Weights of a small audio embedding model: 39062 training examples.
Rows from block 12, named by matrix and row number. Each number is 128 + 32 x the weight over the matrix's rms, rounded and kept within 0 to 255. All counts start at 0. Numbers have three digits each.
# conv: 3x3 conv (model.blocks.12.conv.weight, 192x192x3x3), inputs 180-191, a 3x3 kernel for each
conv.11:134127160110122135086160099128174112092142120138132132196171136090094142149095139173141111149129118097128141138108163131160113123110127110114124155134128109118059202127146127125095179163150135123153118147117124133195086119127112164114150138130178170124149143093112130165117150124097108151145129092123143078174079103096180208
conv.12:109170184115133210080127188110122105116100140174083111151145126130172148132140103134070124059141094112141102135127102139150092082093116163109136143110089133130094146145157106110165093146092114096157147103122079132120129140126139065152137068122071113125119162109120159092116120146083129107198125092122111144097078205108140074
conv.13:106140155096112111074166137031089155110157144184040186069096139064120168127124131173160095168115131138101133102084159098142113141180157154169130229108168168218167122106138115102192181084152141070190109120150104127115135112154162075159162116141171225090217116147192113128101114122099087128141075106154073176125081117098168158
conv.14:112152106151107134181099138213054112134115118113116153156154096195133159118062169198077090153112114137178060085171116066144111144150132097116175133135113129166075148086116148172137168131092087187101124162044180154152105127107060130096090106118115101103123175167116190133156114131176122164068065094132138094114111136120144083
conv.15:117088105123120125114186142130126138126175147119164142111159157125152154155183184129150153108099082134188117104130118092145110139183091113136079114117053102195134097136160096121114108207201130077094118178190097102164073119091122110095165097091104170062096128140081191143129129084141140119097179079150167132131090149120126112
conv.16:146187055103214191161134235142082161137158124110094149123136145128138100137123104156148107178126103151136131142064109130114129140157083118127097122103127209074099079108164141155062118103133122205119071087194139131074193164106153163156148108160130168104152119134169086069140112130125077150142121124133079117136132118139098120
conv.17:114107092097165130085166172139092109111137152091101146058111128070161122100120130138093132123163154130145101138116104149126102140125144149210115114220136163144124087124155104123125137140097141138132123097144136081188121124100128081147115127171106110106085186148084149109189121108143143082155168142144163094153096154122097096
conv.18:156091106126109169097100112171102101154125159209136111135163113118148116144121136181161097102088108136127102102111128124152058116177127171157136180126118119091131214169119088078117147089191119132145142110141153138115154070075127090177078143104162098102137107168133131148066111108074152130211114126144129132106192069155074127
conv.19:175074160143143122160106089158139157106143135151053101194151125120135114143107081118121083133117158145142180125087149115106176127117109090097140173140135146119117148165109153114122159119115096155103123160078101181127085128127086146145089117125171060146106103127150199085121203140107137225162076120076133104133079085130181145
conv.20:217172088168224145206125192148132146137151099104170072124153115188108118156050138113112128160108160131159153132115147125134099142108107114125110143115160100121125157157114105127120185102099108105174106153111157080144180101167140161132134080149153094092136103122113123169126129128113104137123101118128117130116132104098131154
conv.21:122090135137133108122178057125143084204153088087107179133080103120138126115091125116104173124119105241142139103168141130134124160111127132136160131107124166133121116084132127181117095099123147185111125128127128138152124121128125140078128097116120095139129131104159164139126062084118116104117135156160215133099088135134127181
conv.22:115110110152142148103106106121134096101171133139129117034191127092157140136128118117094136115086115107158136107139075136125092087141143143122086111105063130141086088122160103156122132144112136141132110080172112147150162082116110148178040160171125164128145113102124080136078095107103096120176159064113153155114129129111143151
conv.23:150126064125149137112163125037158116092139140110095128047152108129122165181146101165089111084098132122139140089148114136173103126141095196127153110115138083137097099108142082109171120178172100138111081198102115111139100046127085110115212064101171137122118126145102171119107124143203118113048133109099120089151154145145171204
conv.24:123147117137083103120138094131152094146117120176143111160064135100166055120139161149178122155077073142093132110155112099182132179163108168093132119104148061164120152155117087098091180143106099121150108140164124160075104098083114125156122171073084142125108157121052215164193149061117143101223121202133110126137114116160085159
conv.25:167115111090101094130164186126108159185187086077091151153128138097136127136151144106118106115179100124117114124121130094136089171118129073138102170121114110181136113178112121112170139123142103117115107129149175108112141156086107171108140115156099157147105111128190111117129125165147158163094081103160094115108125126144155124
conv.26:115177112146119128082126184089188177124185047109184101110124069134124110117079203119203088133195136114155075058164210083184099143174087137130109188255026114178099236176031135109181099160131136087114123101144094121185096082208156144081115114126114092122150129118120157153157190118135105161255091055067119160099062168112198074
conv.27:127127175132079130154163143161124127188104106087155131104101115111157117145132141080087101118107125132120163072114117141164092126081125106106121108109163160124155101127079143118138129082158101114173104131118125072207135126118150114153096122112079207134122119105090156169126144063095165066161134122117110093091115163101124124
conv.28:132147093100115066168098178095103101146182130123126114102147112140164174138087140092110154148150131110164120103118147085123107154133183087091153124156075132103181083172112125141124151108140146211168098080126169174159067101135066173071189167145109080162192109125077130161122103112085147100154166143133154147098202122083106115
conv.29:107140094148160154124080075135133131126101127105130172140092126129110135128118099137104084170095184072156122097109136069137099179133094142109123146124120118156115136135090165098144105158163145167201132120124124108130075105129173193106103095087055107143135154119145156074124120096120115125147110103150153139101125182062125171
conv.30:119144120148113147125170105122122131115134139149165103200110101157114149125118100098149133146171141178157117128132144093138121120162122080169126120150157159188098137133132154167115124141148202116085137092076106174185131132115045151148191104124146133133118159150170131098118133104122160134130151108149210179146067163088094116
conv.31:159109135122096116077106106140144106116084109087088167107141108142114100126123143142081119125106114116116137178111155132146144214120178136179159191131139112136089135162143112123103070105202153168134119115099135134126122081107145158106110176120181094136130150112185106137131102138106061093187156169140104065137085116131134177
conv.32:151133105089157115066088190146164129069107124137176091124059207098105149119148138120126156103097190205053159069158113175098113127172124107099144122096191101094116126141143151117121145106089104044098143065146137101156133122142119128076123083123145127172157103162210123116083161120128088162058147079094153119126021130142150145
conv.33:126071101164133140111107148089129167187082117159079093114135104115117174147102122109165104060168079155076168166168096120094150144176135161151151119140144142145125119140123108107107181161133170084073153117137093111147121138082139136129140090136141122117159179173122086119140118118144150181124116070172123114065111127097106133
conv.34:115116176128085145123121125140161131117125140106120087160126173136170091132100120095048133147145127093122144163140095109115127152186176155107096144162165131127111101171096125175112097169160120151070109131104109128095110115121076156096113147153068118143151112089106090136076145135195147116171176140106108130133194119188140082
conv.35:137109144118137127159128142119078113086130114201117104073178071160137117097087156153178142124124111092139100109111154078124176139121118078240135175106118063085166130141137140112139131118113122109115099131153172107081104102108127107164210134044133121057103067191163150094096251157034134255135045136146109115178099105181084173
conv.36:095136130117128127129099076115109118131133147166143133134136147142113116131121145240182088104131099151139154119124136123113132142117137134091145157158092121084160209185135120124093145125143088130089095129112163125125129144144104120107092125112123111113138121120150174132076110118160115121138125151148148106167107123145126119
conv.37:095149174145132111106148155114180164144149112135091169126088155148124081163119149182131040154102134099132068025234115156112131186097129163069122090126141128189097120174079152173084095141145129126120148165112125112154112177154105104121094147136120191091161143088116180093123171158087133199106032138175105112170111088160120082
conv.38:175144114097132119138150108118137116083146143125167107135081142153090121128068151097107122148089132123132136069086173139100132126112113108085158087136087165165113125117099138096071113098178206210086102100161119078136146149125131121138159108131140134102094112117197163106081143132148107126089116118060171179130133130102104087
conv.39:142101121142124145148076166161138118118087163164121121172110139110094130139140124116095145068153141127113090168203063108068145171118122116070125146125169151042176123167114101105165104144076085186059105081145129141158119117155109063202115081113072171144093126132186185109190189117120116135166073127147133100108107167182125123
conv.40:134102188157094072113132157147101138109102117099152139135183143145098121126111112155130151127172163088082145089154123101138169095109120119083132131153103134061123124160164124095122086159116092119106097135095139138152143092111108079117101120182156191091135128106140141180104120139097128131110139104122162135172195131122065073
conv.41:106145113098098113126099130112132110156099090103144168088104089137122099086129113103173082145064143164119159133148135108158097122112141132155076167092173123144152079087084127096123174113086114100152185133149173137127108145117099124105163179075109097129074107136136139181161153129152129098072088099142152095175102081133114143
conv.42:129141088107138128143086156106113106149124139128101136087141108127080121198157111133121105120127111158147126074157103119146122125118134130112145089128098129137118087135119129110122143204147110085144107110119134160121136089163139134150089147127129145087099145160188112090073123156134136128119142134118149119130141170151128126
conv.43:117158061128156094141101171121131148096144071105156166120137143170136083100139130090121112128075146132084137125119107141106141140224132092128078102078146180104050118118121177138089072149200154181086093147157136132061108106089182089104109150106104093099134129104131168141106139168130093122096123096104137160096155166090165110
conv.44:128126109113145133111077160115167096099112145190059114143123113145122125093136161117037156106136088147129183095197055125165132147124156198133176173087168125106151121064111209071118119143077174101122160047190136093125085124120109120104169065101120173142071188124162157137178239041064255114092057168081096156077131171154196171
conv.45:080119165190125136148130143115126127100136097152107074142175118080133120141101153092175098137056176127110121136165139141101127146124141122150139133133139169106115189176103104113129134099157130089114188133132088116138146091169134099138150111154134099150120169124117106138141153123113115201135065131152152088101111184147118135
conv.46:111149165099076139086104164082090173174128160152087106116140140093118133139140125108141106079133120175140151106113092161147217125111079096120098116131071189155184086122122158127135194143121198104096163155152144096082121130079103189107097136113088061136091157101166136056136149118078105138252101168165132130142108111144094118
conv.47:110143118143151092084108118104185135087077119164116162073107164114095106128099135141145141154187153124096082103130106104109124131087097154176088119164181113188041155140194101134117111135078095117109079154182157155176113132172168104136119091148109091104104163145096109094142113119067102133193109122108080081126136153097134093
conv.48:115186175187099127147170134101196131169029148103086111097114126107095177095100191113149129068147163117160124096112144154157126104134105147116130101147139038133113094116183060118206117152156067153255131140058152097160162075172145126123099174154098117154126156117072196166154125153126087145121124111100186129124114127130136115
conv.49:097113109131132139139118105142087137151119155113162079108144057178105152061142165121095109132150119094102097184160052086118154214163130132120118134158072129104125080065142070101140090111156101141158092118109175113173159084128104107119127098151087146078188079128096106104115140127156134082152104121145129123135105164150107118
conv.50:082111135128180139161098132154096115159138106164161133079093189161129124164138087107112170091155155186163092128128091126099127100137109139187169157145115119143151108150139104149136096130157100154089172127105077109139151109105104185117200157105147095141125147164155157126110108146183081123097096116076139117108184099159121092
conv.51:153092118133127179120201093136133121124099155159129113110062137084126151122161136167150144090084068171132186051136105137147133096121101153153166144165147179122069154124071151141087166081133076133113136167124150097148127102115112137134140159108142143119114106098140163183115157137076118148168130108151105163104090119074146128
conv.52:111123142132167104100110129144163180106165121171170067132178171108100127094160104074088136068127142148113116185126089079106157148154125153128064136083129083133148119141138066088111117132161085117106096148182134085122117156166177168184131141160106189105119132187083077157133112119126156128153130154092088111125131116124114097
conv.53:136166152135122160141096063134086096132076182133136145108099156130081156115170100145151163149139148120155193080079145132080142089144123191210130169139136120156157129131103142096145081183151146136153168100091092096121140106152145096130110181142179153175141133192145111146137082126138097138112128149112129137108129125071132154
conv.54:129166061109175166096116102085191120080199214138160100079138118187133166068191111115134084134125143073157132132088103110109113145199132135123101125135171154098151128093142076111126108151121116110116130074132111129144140114090083149086154155109102163137126125118143138150083136150148105111119129146163064088136134141040159117
conv.55:071178172141087148141161092079145187109137088086173140131133138100139122084073148102222155141078112135109098121155107071188104096149126068137117135112135164137136098060090159098134166123096142062168163144132103168128163094103147119108164162084099134161138155134113121135140105119045164117120079141128167133166125077120107170
conv.56:142124132128111156152136078167130126110110137113173068154181103080084104118104154115124115126151114098125168107137137139122110115132104130188163129119088129123065157178054100114120097134158155135058102159134110095128119178197126169125155137120142117106116072139105149081057091188155111086099128125117134131187113146167183231
conv.57:199102085101154130147082121072114127169142121136127146102116112135118130110113138147133156140130109136098105085140108133096188079135141158134172121092128128110121083114129165097105093109068134209109071131135162119140125194114091133096162126131093186123101094100141164100112117099138127127123065164154127116128122132160153087
conv.58:140155162149153153088115087110153177100124101117061145200142165108100110151193077141118131181155137091094110091095072152170144143144115083184117131112118151132100151132163103130082130118132127085145191140157101089121108114152171083110157144103107166119092129114147179094118118092108144098135150152102126134130140133161104104
conv.59:151103106077147135092123120090117160125153106154063148090169145142155131149123136152070114101138140145105080127147121192152107055160159120066123070077157165170130124077157067119146116134129074113113171132114169140148210168113123135076104127108247064094093125159152129132126169160101099102150066170093144153103119172111149187
conv.60:166093147077101148140143112074176124113102082173092168110072172132110100151166155059102177171121160167066083101116107073137191139058104054114172121114108147051181147091116166048151145224103110158102124154089136104148108098153131151136082128109160105169100137134155128147101154060129113167038100140118100107166148186104117126
conv.61:121131122113140150044114124133069143172111129107110142106146130149094133098162127166115142143146128157034152102128114137087149140103146131075132086180166179064097140156078175118097087113194174182153118109194104056133114116103094162172155133118130106110117149122255126028109107132110120081180162112197072095115110138093105154
conv.62:134168131081077148166103144097205110107146108134119143165119144126171105126128129126167141107139084157128167106173111140175107129119134118134114082145161138138102093094131141126147164102094099115095118132125113150148139107138168086108117179154131137109149066128134110124170226039058219244112068160133153146153101137171156115
conv.63:114120100124174123099106145176118141082177136155073080136162114105089112106110109127115094171146120122135164131126145121123143131142169102106136177200094150173139114157139127113138118116118120085171153091183127119152117088147072089135145157115140124154168112174110149171105106105136112117144148114174122075127120129120154203
conv.64:146047186133106091141115110104141107109064172116135089124080142150068111117132091198181106150159145206118135134120124118108139116113129122103163135147085121137121170091085138093165133095135177064113083170109134132097112117141109131114162130121094104133121130085132140102127131100112149097104104077253080185111131170155145094
conv.65:154103131158165113128118111126131099117157162106115128114102154097136130151131070134130104150136101079161180157085113116121197086112089115080109099138104109138159168097083125097144182152108118140106093120172143174101098164131114160114191174125123097115126135140089143164117132174148078143140117136132088129074125134099117126
conv.66:131161157134181104045123113069136124142097162113100154122146058093136148096123152177101101141112107081143101040179110092136077130099169169178128067128118121161136146144144106083165138149202069127132134147144163101143202200130050194107111052132144144091124108158143106118128083060140150163070093093093109125147076144090157092
conv.67:087120125177124162158130112161152142094091135082098138094158136085131148089184103182118140095070139171114188148127074150090125100120121178067102125101160127135112147078098092122140107112109133127130146165132025114201127132082127083104150142136093097153126127097185158183164127148128129131128106106164134172083106134158153173
conv.68:116084121131149158158117106168131105153154103146161122084160139106148165127133084146180162126125131114115083101175075137138102105144159093140113162061148073092119095145093156080119126067130106096149126129147149179158087139131161127121145216164161114131133134087139140126112118125128168110126104123090157093147108098125113170
conv.69:141099132121094136184087117106103131171182142157145095114110106146080159134169102067113091145089112160088113115143095096116121195147115128116186147117150165137095130115097140112102161161117165149120124161134127142138136140120090142113099155133117121146112174098120072118111115119097144158158078081134103135170044116085081136
conv.70:131122149132082190141109067107072138128114103204096120172162110099079120149051171197123203120170078047090142089057159155137131194114164136074139123131128118143189128200141127118143083092172096062086127129067162104172164089205117130135144089152167132143090177120105138113123151147034095125194104165144137138207083091091121166
conv.71:122135139148123131124130114078158129104127134132107094107133136107112135105184111119109156162163116098125042146095116079176099152104152090136102155102096156188134203145079116157127138143088216120091077091123123071143101133125139123061131115129161110111117122101157132150125123105106153134074112101136103127242087113089155129
conv.72:133135143111118105110114172116121136138161081089097123091154111092091115133093114118074087116136093106145170070094151186126149126134136105091122147143095147142190088110136149081107126099136104111127164123097163106106104146117161126105135093144168118095149133084124103126122162149119094122195123102068057157183139121090182202
conv.73:104103094151170127089104125158131174120120151109147115127177166104108160104139116174062165132105133134139109177120107098123141124123124123163107157112098135131139157126102115107133167152115132116131164063160137075094147106110152123151062124134109129121191166099127113130101161157091103102132136143126127123139128098102110127
conv.74:156158115153128122142084137112109099164084123062153157104072096125116119133116107149120084093127130128129132111082162163131124116135111159145117133111140118119155119089104126111136134117089118119162163126091127128125146090123062113180216181130135115100118078162163139110130105094132175089148100074119111137125114160129136143
conv.75:148136139069171166113085081099096128140157181124122070183134121174167158125201125113154109112085166122151101174086093175146143154147199148168070138157098097099133130191088107108153153143121158167152119133097159110151193147155114147124159144111125160134088152111113170131135121141136100087199117117068079110103169121146206117
conv.76:143132103101124197096105100155119145090145134150149079076105167102142170119151112091117127131122158171151133127141140144131090108125121085131136144134121141094137105094131068090174181150102089133142118107143129146122095105174135160166113090098100136117107132092073097143142134084151131147128166084202149085149105138095123110
conv.77:156123129099113088113130122164120159146114115124114135138092152129138155127139117145187133170159123079175164121134148142135128158099146180207123185101184070094133150165127092146139106159118176123073082140100115094075126105144122139075160096089085175147174202150175154113132081104153160114126099145117129130104115146114139122
conv.78:121154085129193150086082179092137144137093108117140066129128131123128123139116102132160133113224072105117153150081094180148145135147120124151117099191086093111154116133150087133119177083070105117085101140156112177130149151090155125153163120141117149146115094170108140117122107122101105123133141093138135128136166063230127087
conv.79:135187086181141098117156119162119110086172093127174139190105134162109115170157112092099119088099133136200100136110175151127137127110119130127123110123160138151074089164129176102191120125099125138075116126149086169133152122116098135078088101098175138126059131115189132101166121171133128106090121144111098135137135145128138139
conv.80:099055169142137125105117113158189149109142118193124099097130151140149133099168135202070153112132112102097102178225021115149118121116134095081127177138140128086149179160158121153137100087113151099182105147162099121173106141097143130109141071126093087119093168108162083099143141146127116091152158124108129128093107122098174109
conv.81:146144120110155148150107121138137098118069154152139107060150132149121141118164108179121058101126131082112142140197111148118076165085166133089134126198154089089132078176203156152099105117154176168186133120120148136135092152115183118113066111173159166110118156078148117156141160128126096133150101115126110108147166147138113130
conv.82:114082132143187128107164154097176117116099112146056103156118132125144114139078113197130123139122105128138118114149078117125116099152148102130149120141123102104124164149122134076162120122078094100095107167137151100166167133096194118103131132090147123076098121183126091162151134093117092120120118127183127123126095145107124121
conv.83:211110114111136191102122101110091103164138151130105142148070041118158132123127158104103168121147077123117064106092124146080110125135148081158122119138101098156121100120137116142112118106165073150179117128150127104195177148192144112119102130155115121171096120121118142110119129151130043102160113138119119117103111119119145091
conv.84:124112183188090173090138102132122166129114092151094131147148086121164124129104147033203092137165141081146135177069134121121115061106112110136105122123074116059195118130118098128137108101134166067131113124148158118129172094125180134134000186055160130156127198107083092137154143130128139131089105122090109087136176090097118098
conv.85:146156140099151148146127101138092131119116176108167124160053113160128117135119114139122131140170169100106186089158108053104112177074153129125167085164054138136110118099085156133129191143130179164092179088148151149130143115129086093123073129212099149092126059210147116114108136123166116094070113152119107146118211158079113118
conv.86:092110158143102129166135123140123125084136108116138100146145099112114159092138115179117083133113156190185139132136131108122109110115147095140119106115133181164076112110134163145111129193153093087087134119081051162196132136076122174155158189118160099120123145102099117121130114119133139117103060099192219078063149146118128158
conv.87:154105159139104161079187152152154153147075080099171110063187117092167191166075093144143165127092120102206098114146111049134141106173169184160080085110150133255107131112113090116185160135056058132149116120084126141169157119214037140101104218028191145113133112067088175130129106131185172044195160050070172181126114103066121189
conv.88:144072190109134113091175112146152096150147111071159076130127173157143116110130119109242124143123125108134107136126125113131099201167119071129112132098136131141108137062105162190111088092099133105117084189107139178116125114114123101078102179199130122134081053156130169126070158147131090136170143116120120149131158076113164136
conv.89:123118135127075119145072154122082104166096122123162087133094078108039173146122107201212100108142082169134144134121086105161189094118063156162098118101128118134168101097113106160094138162084124097072148143142126134106108155106112129128144179117099196169098151135106152082108078154173096138146204107187066126186205050184051157
conv.90:123092172130125130054096117173142092074113130089175126090137215143085104122150136137123095165162144126167161119131096130117165108127181135143137163186120123180117142126132149134113142111104100137127148102083126117142129086172121136162153083138183157119139138094076149166115078127102124133131152106103113108106123138124142170
conv.91:120070131144177107121090069097168130120139100132127130107163149135126115194062089152124083082126101148144145098165124160146109113163121148086110085106145148134072233153094139137107168107157080134072155148147080133096116116108116136131138168106099139076107124161133111109142134113092159066146127111120167107221094111110140160
conv.92:103139140139120082121140129114160119116105108133139122124164134186097106062145130123093185072138130177124083182158129186143142109084099114118120148169135144105135142138154147162120141112091178118150088124100139175086162138084094164109066158073133094146117090164146163147089111118118133128152111131109134110110172100194108129
conv.93:154085133114155111174144159142092150153091179099174141123070150177081155101152135123180102130094168138138150162121118121131137166120114134163149101163089109134141119181113125134094133084151156141096115148142143097158142116074106123100185145164093115085136144145155172095136099135120122098136125137157109111120153130158101083
conv.94:170127137089133162078130062186104123140086115091127123122165123108091132131067149081172113199125048086130122128092180080154117146111100098130138195065099116161160191166104108131103119075137102156056105162135151112126076137132115102108102176121108094147147159096149152115082113215164072167137145088098113103191126152098170112
conv.95:122122133175123115097110165135189068117148092130107109140089161111104152130117113172141092115136126125111173129106139051126131107183084176052146084253161193140074106162104101115120116159117123138128151121133112140115144095108162172165082168091136149154170104112159111098138120122123145102138119109106135119077193119149125137
conv.96:127147127143157122106157160079136119184085133117122117100139113111169086088135131119119172162083173115124127120104114098111110116059128120125202138091120097065162177126059075126093138110108184120147129178115085106143116143140148148132053142065104132215138149124118109079094164097118138126106117111096101099142094112073087115
conv.97:142133118088158114148083108128098163117149136064223126133096090104102123101135156093126144141116131138021155211160099101115147145188050080111126089158121124101164124117163158098103111142128102087125127107173192093124111188125147066100109115156078137140161071146121099084111228125116103126160163084150074133169181143196093099
conv.98:104119153145138097097107164069169141140146098135147144116168122105144121162143121098109149120080099148205138141124155108137117115127130143103074158126143099099103156136146116098127122162111062150075157093143158109141096160103107114153111189125086103171133093127102139162164161118133102178174089094134149094164160117124046174
conv.99:148115167146124124116117165093140106138136114124142164106141132126204067140136191193108154087068140139122132087114096122126136099166099132122144125117109057111112080093150143127121105099126137120133103133144094099094136093202161139161075103134156139131097148142109117152103103127172147094078098095212126099070138148085115135
conv.100:129159091139137096148113168134119063063138152155136130070117114105111131166118111117097134118094145137123125149144104122177153123105095164065192109169103100103168119109140113075163131123118139140152137131136127135082100155150106138121097097062085115181087139137113174102130082138138236062155142161106116111112138138108117132
conv.101:127100116192139116113094137137109136155139135118141152137085128241082152104120131123119112132114128086149127114120152159158104126130146065159127167109064118116135143124107109099134103124128174132075111112165177102127098143077096146138204151131111103128172155148202153160172162097090143153166135182093160121119110108089155143
conv.102:128143081121117121105159113121092114160163155130133120115114092127192129110161145098101143161094084107120119103132124125132130137150109129111165143098153138120135114100138139156112158104109159165110143112129149114158136100116103174072158152131099113114149165140111115111126132110083116102188194108152115132111095147107102099
conv.103:129101100131093181105104085066127103101186138118162087133154112098143146088109109124090113111141164149180133183169162094149196114070075137140119104103067164165151150108110106109134183134146064098092089118133145099147117125158132122139092073108167075101095159126106146117124157115107113163150076125206137142112169176088098121
conv.104:168053120081200194075117074049153035117136096123136139115110116123101127114169145141139145097064118155134148134083079127143123150154105132184155151149092107129130142123128192136101055164114156091152119151098165134103117137040127139140065106161178141104101167126114122096102104125127132087120152111129164127110118160205184145
conv.105:118147152165101087119124129145110126135131112125139131123116172118087163104153191147115122086065139162127098092174137168135086148132146151140109144151115122136135181143146120102142144109094071081125120136085144094154137119149132155185118131087115116119099107096168114108133095119105172149090079129111098117115115156161139104
conv.106:123115141134090153131067159132106141199100134177096099170136078106098136182127123119138137132093129117109089071085118155139126158127182125131169071098141147129160094106118134108154142163153137147110154128139124120135130081115145080103137096131110117131097129089142126087077106135177146141183100131144125107131076130170136082
conv.107:154122128134101143152129146185111086123141113090129103149094098115156119074166122148156098164094141096170175138079118156167104124158164117134097129087132141186138133090114106177135082119138110139155087155096137149093089136151129140112130114121141135091141148154080161166144145086145154130108114130142133164168134115169098113
conv.108:097113148115089100127123099095201066118186098142086084134135131093152117137141102125069205130130086100154181128108121124129097123173102140084144086178099165147110129088127120135153100094124124055109111156145171145130111112112091107159145090102199122086092117111217161017122155107131089104146188096167133170133063119135175169
conv.109:131063136150190075043118201102132158106152114172140125125086170090132131152161147114117120149192062085134159131131096112143123166145115153159087085140137152092113111203137096092153167107142100097066135150225114085106137118115123147153161108127190141069066231130140133087128129134138163148111113092150138178084151092129093136
conv.110:109109135111135140088175161109133089174176161136080144132110118092125133135146171091137140101118132083134089034122134180189148115078144160131169113117080135121174100067158098138134144115150097124179130126128131067147106096164098109099147156172099133134143168083083145123231151078142169095218125138090148134138120164079105144
conv.111:108131116123097129128124140142099098113153113198190092128141086089092127110179109138112118086122138162170119131081140103115105153119063078113164126169186146139096121132098066114145096141098113099137122112098124123110106136116099130118119111087095144118109134125156147109145089128130121136120127097143131141199122121093172191
conv.112:188157076109096112154138131141151145110130127128142126133127129120152086151164158141124138113122144088172125109113148104164144131107104084078081096160114141138158121125074135079186104178132090158178129158124133130114171118110102132137151087091118146102126097117096139127137139146130116174213101091114165123143128128102118168
conv.113:145159137109141185126119111130138113139161123150204070096164140106173154088186133107096155105132112103119124161136111149143146130169168124139121081108112151088155107133116060134141140085114188107122112079138099108138140099158183119136155118141123168121108100115118110173098124113134146123139190146101113139121066136113123126
conv.114:132171139055120147120120109150107112137141127145143096132134068126118112141181158078119110193123134111133119120126097198127081098115117078106166129168103137114102098128135152127013122130124063201154134138102126159122120162165116108141128181129069191123126084085118214150171098128119138132178128111109102080203115116110126117
conv.115:103172159135098099128168104170154152102116114093123159139192084062143117247069152134167102138146087038157099052124171146128106133160162147124080145148145138147089111151073149100126131095091142130102174155095153155194100134096176154102124136108148104121129114133118113139112131134154093126191169113078112120102120137170223111
conv.116:155191095116242159104105217127174167104105139199069105112110117117145072152159151084149151196125149094067143161140102141091089127073139181091128153162119080123115113085119126111153135078119105141140065142145125120130149189180133090116098125138079151138164135164113183101142213059081108131200054095082099157118113152220082108
conv.117:132129091112104101123157141114109141089104122142131119128089102126154116118137158214160121092130136105156115131127118118157155116091117122119148100057142095112136087085129141103113147133127160109163155098119161143162152079110120097119145154141155166123086157104181144108137142103115181110100129108171165142110102156147094137
conv.118:133116141125124086094111139217231069123104176113135080085129245082139090088152071117121145112149171119121166200113112082122141110190159144135161163153156101118175150167180110120149123111156034135124111092114170143129072127129091117152098124109119170100064112146116126108127088147172134071167201099128094121148146115161150120
conv.119:141105181134088116130155150172096145188109144181117099173080112091181149144147133091041154250144110124066105118099110157158106111157105099111161173115101113070127191070062089147155129124153158109082145118102153094121110126139151128074119187198155097088121172090140114118094087171140097104146193123112125115118201135113102124
conv.120:099135168112086150134093129097169109135144109155090120139107154116191123120102165093136072103130135126130132124140175168236135096105171137143146096131136142097107075113137124128115164087115142110129093104109082113109132157154106127185091142097087125120118114135142147159140128095142142136147136150113108128169141124147108178
conv.121:108134089144155117119113121105134118140139135140109111131144114140059124141116120108123131116180118197177116096141171113138117128111107149108144150137122198111146162164111110135157170147173103148124142099116125094119116134102073132133104108160085124115134124087113094175046089215134097187065167037203097143104146224074181100
conv.122:139079122080093108140169122138139100113132160135123139185163099089157182145144151111157121186110102109130145139107170134115095152131113132162139095115101093112134166127135086115164089138117104140129080149089159150127162115119099096081133136128194163141098148136084137101148120104138110159154114092129111135150084132158161125
conv.123:112104105123115084146112137067128127067149132168155086088122131093095167127160081175132114125153158150043114121116109135210124112126136180125145140153087074077129168145126087132120048173098084099126123180121069170172115128055125078130067088150171163129114128124147043116104101124092078096114174121173063139180155150185154111
conv.124:109177135121096203169132092122124052123106146126152153160136080123148110087126163126154115109103139120122073242128182114164129107120098125141116120095095139124133084107142131137103112080147063111153113135121143125098186117221172141150168101146131135139115151119106129102114110126142135112139141118126127128095081092121090081
conv.125:033120117169130063223172177110175155122131113143112105088110168120107121100112073108170172143111141125149166108112129112130149098092127133160118147128093097117147151141102118134117125115144171117097089174143094183175111144135174139128174178152180127102150110186105156113104142135126133117089112115111164133102128119131092126
conv.126:173118144144110096161104072165150083139096129107154145152154114158055115084056118072167116152200136112134111099135096115147119128100141196098081089108187177119177081154144142143101091102100114098161161104130132143131164098136066133112156107127118248152100087187000246184143075129130146079133172085142069140114158088175101120
conv.127:119111108114087127135146090123165166155067115111133145059104128118097096107112103090177131133103081130111151130198073126110113079152127073146117181145138158126126111074141159089095143077093134111128148166123141082151110083117105096132111121117041191160147135144122108195168159037149217090172161204128115171096086153127082132
conv.128:140127188100146140090146098078163140133102131149153093109156171144089113148128087094130112112133163168080112157071127137081125176131089106105125106139134098115141096139124135126103132136068113101118098137119123138138150115121103131120125094152146129156122110126134091127115123130151091131098134101119143155122083110128078143
conv.129:093186124093197157114099127127165148153115136100137117196179163194158104091137103100118144159181072225136075175107139163045121098132134087129133109146122178130091114225134140190102142099106118129082116111113108176081134185093137097111090114142170067143245138139137101083128150128106090171183111100143078145115120128112089131
conv.130:106123108146129130128147143147161098124135115095130121108201173093170160129085090162067121177196126094210168084129137085099135106115138124141077143187111099193148083174164163214199122121105133153124121113089113132135092151125102125160141110120112199125163174101132175112142118162116146131093114150104150140109136136136125120
conv.131:167088167126092109136172154153147092107103102120195129140100108129123096155186094109157149113134109129090107096112159122120093158068079131115169126123124075138100115102119112082130134174129062117088121183122144090144096142129112164101136121143156123084172123068175117110167061151175081106148122114087192112090205151147128114
conv.132:131112139140202103147088166092116165135167117150098094116153077076148167134205096130149123148162155081121131111130120108127117115169103112105154082125123148150095105111124161140163124118100137131154162115135130084124154142167140095130100178083184075118114150162120117079147157140109130121162102106125106107123151200129130170
conv.133:118120143117109118141088090183150167096117081148189155110149112123108143166130144082148122127073106110149085116141151155167141179182135115127118182097132100180134146162080170157120141171132177148135146122100131119092123125138154124175104177082193143127119124126146138101085141155092136173133155156092155143143099104127156143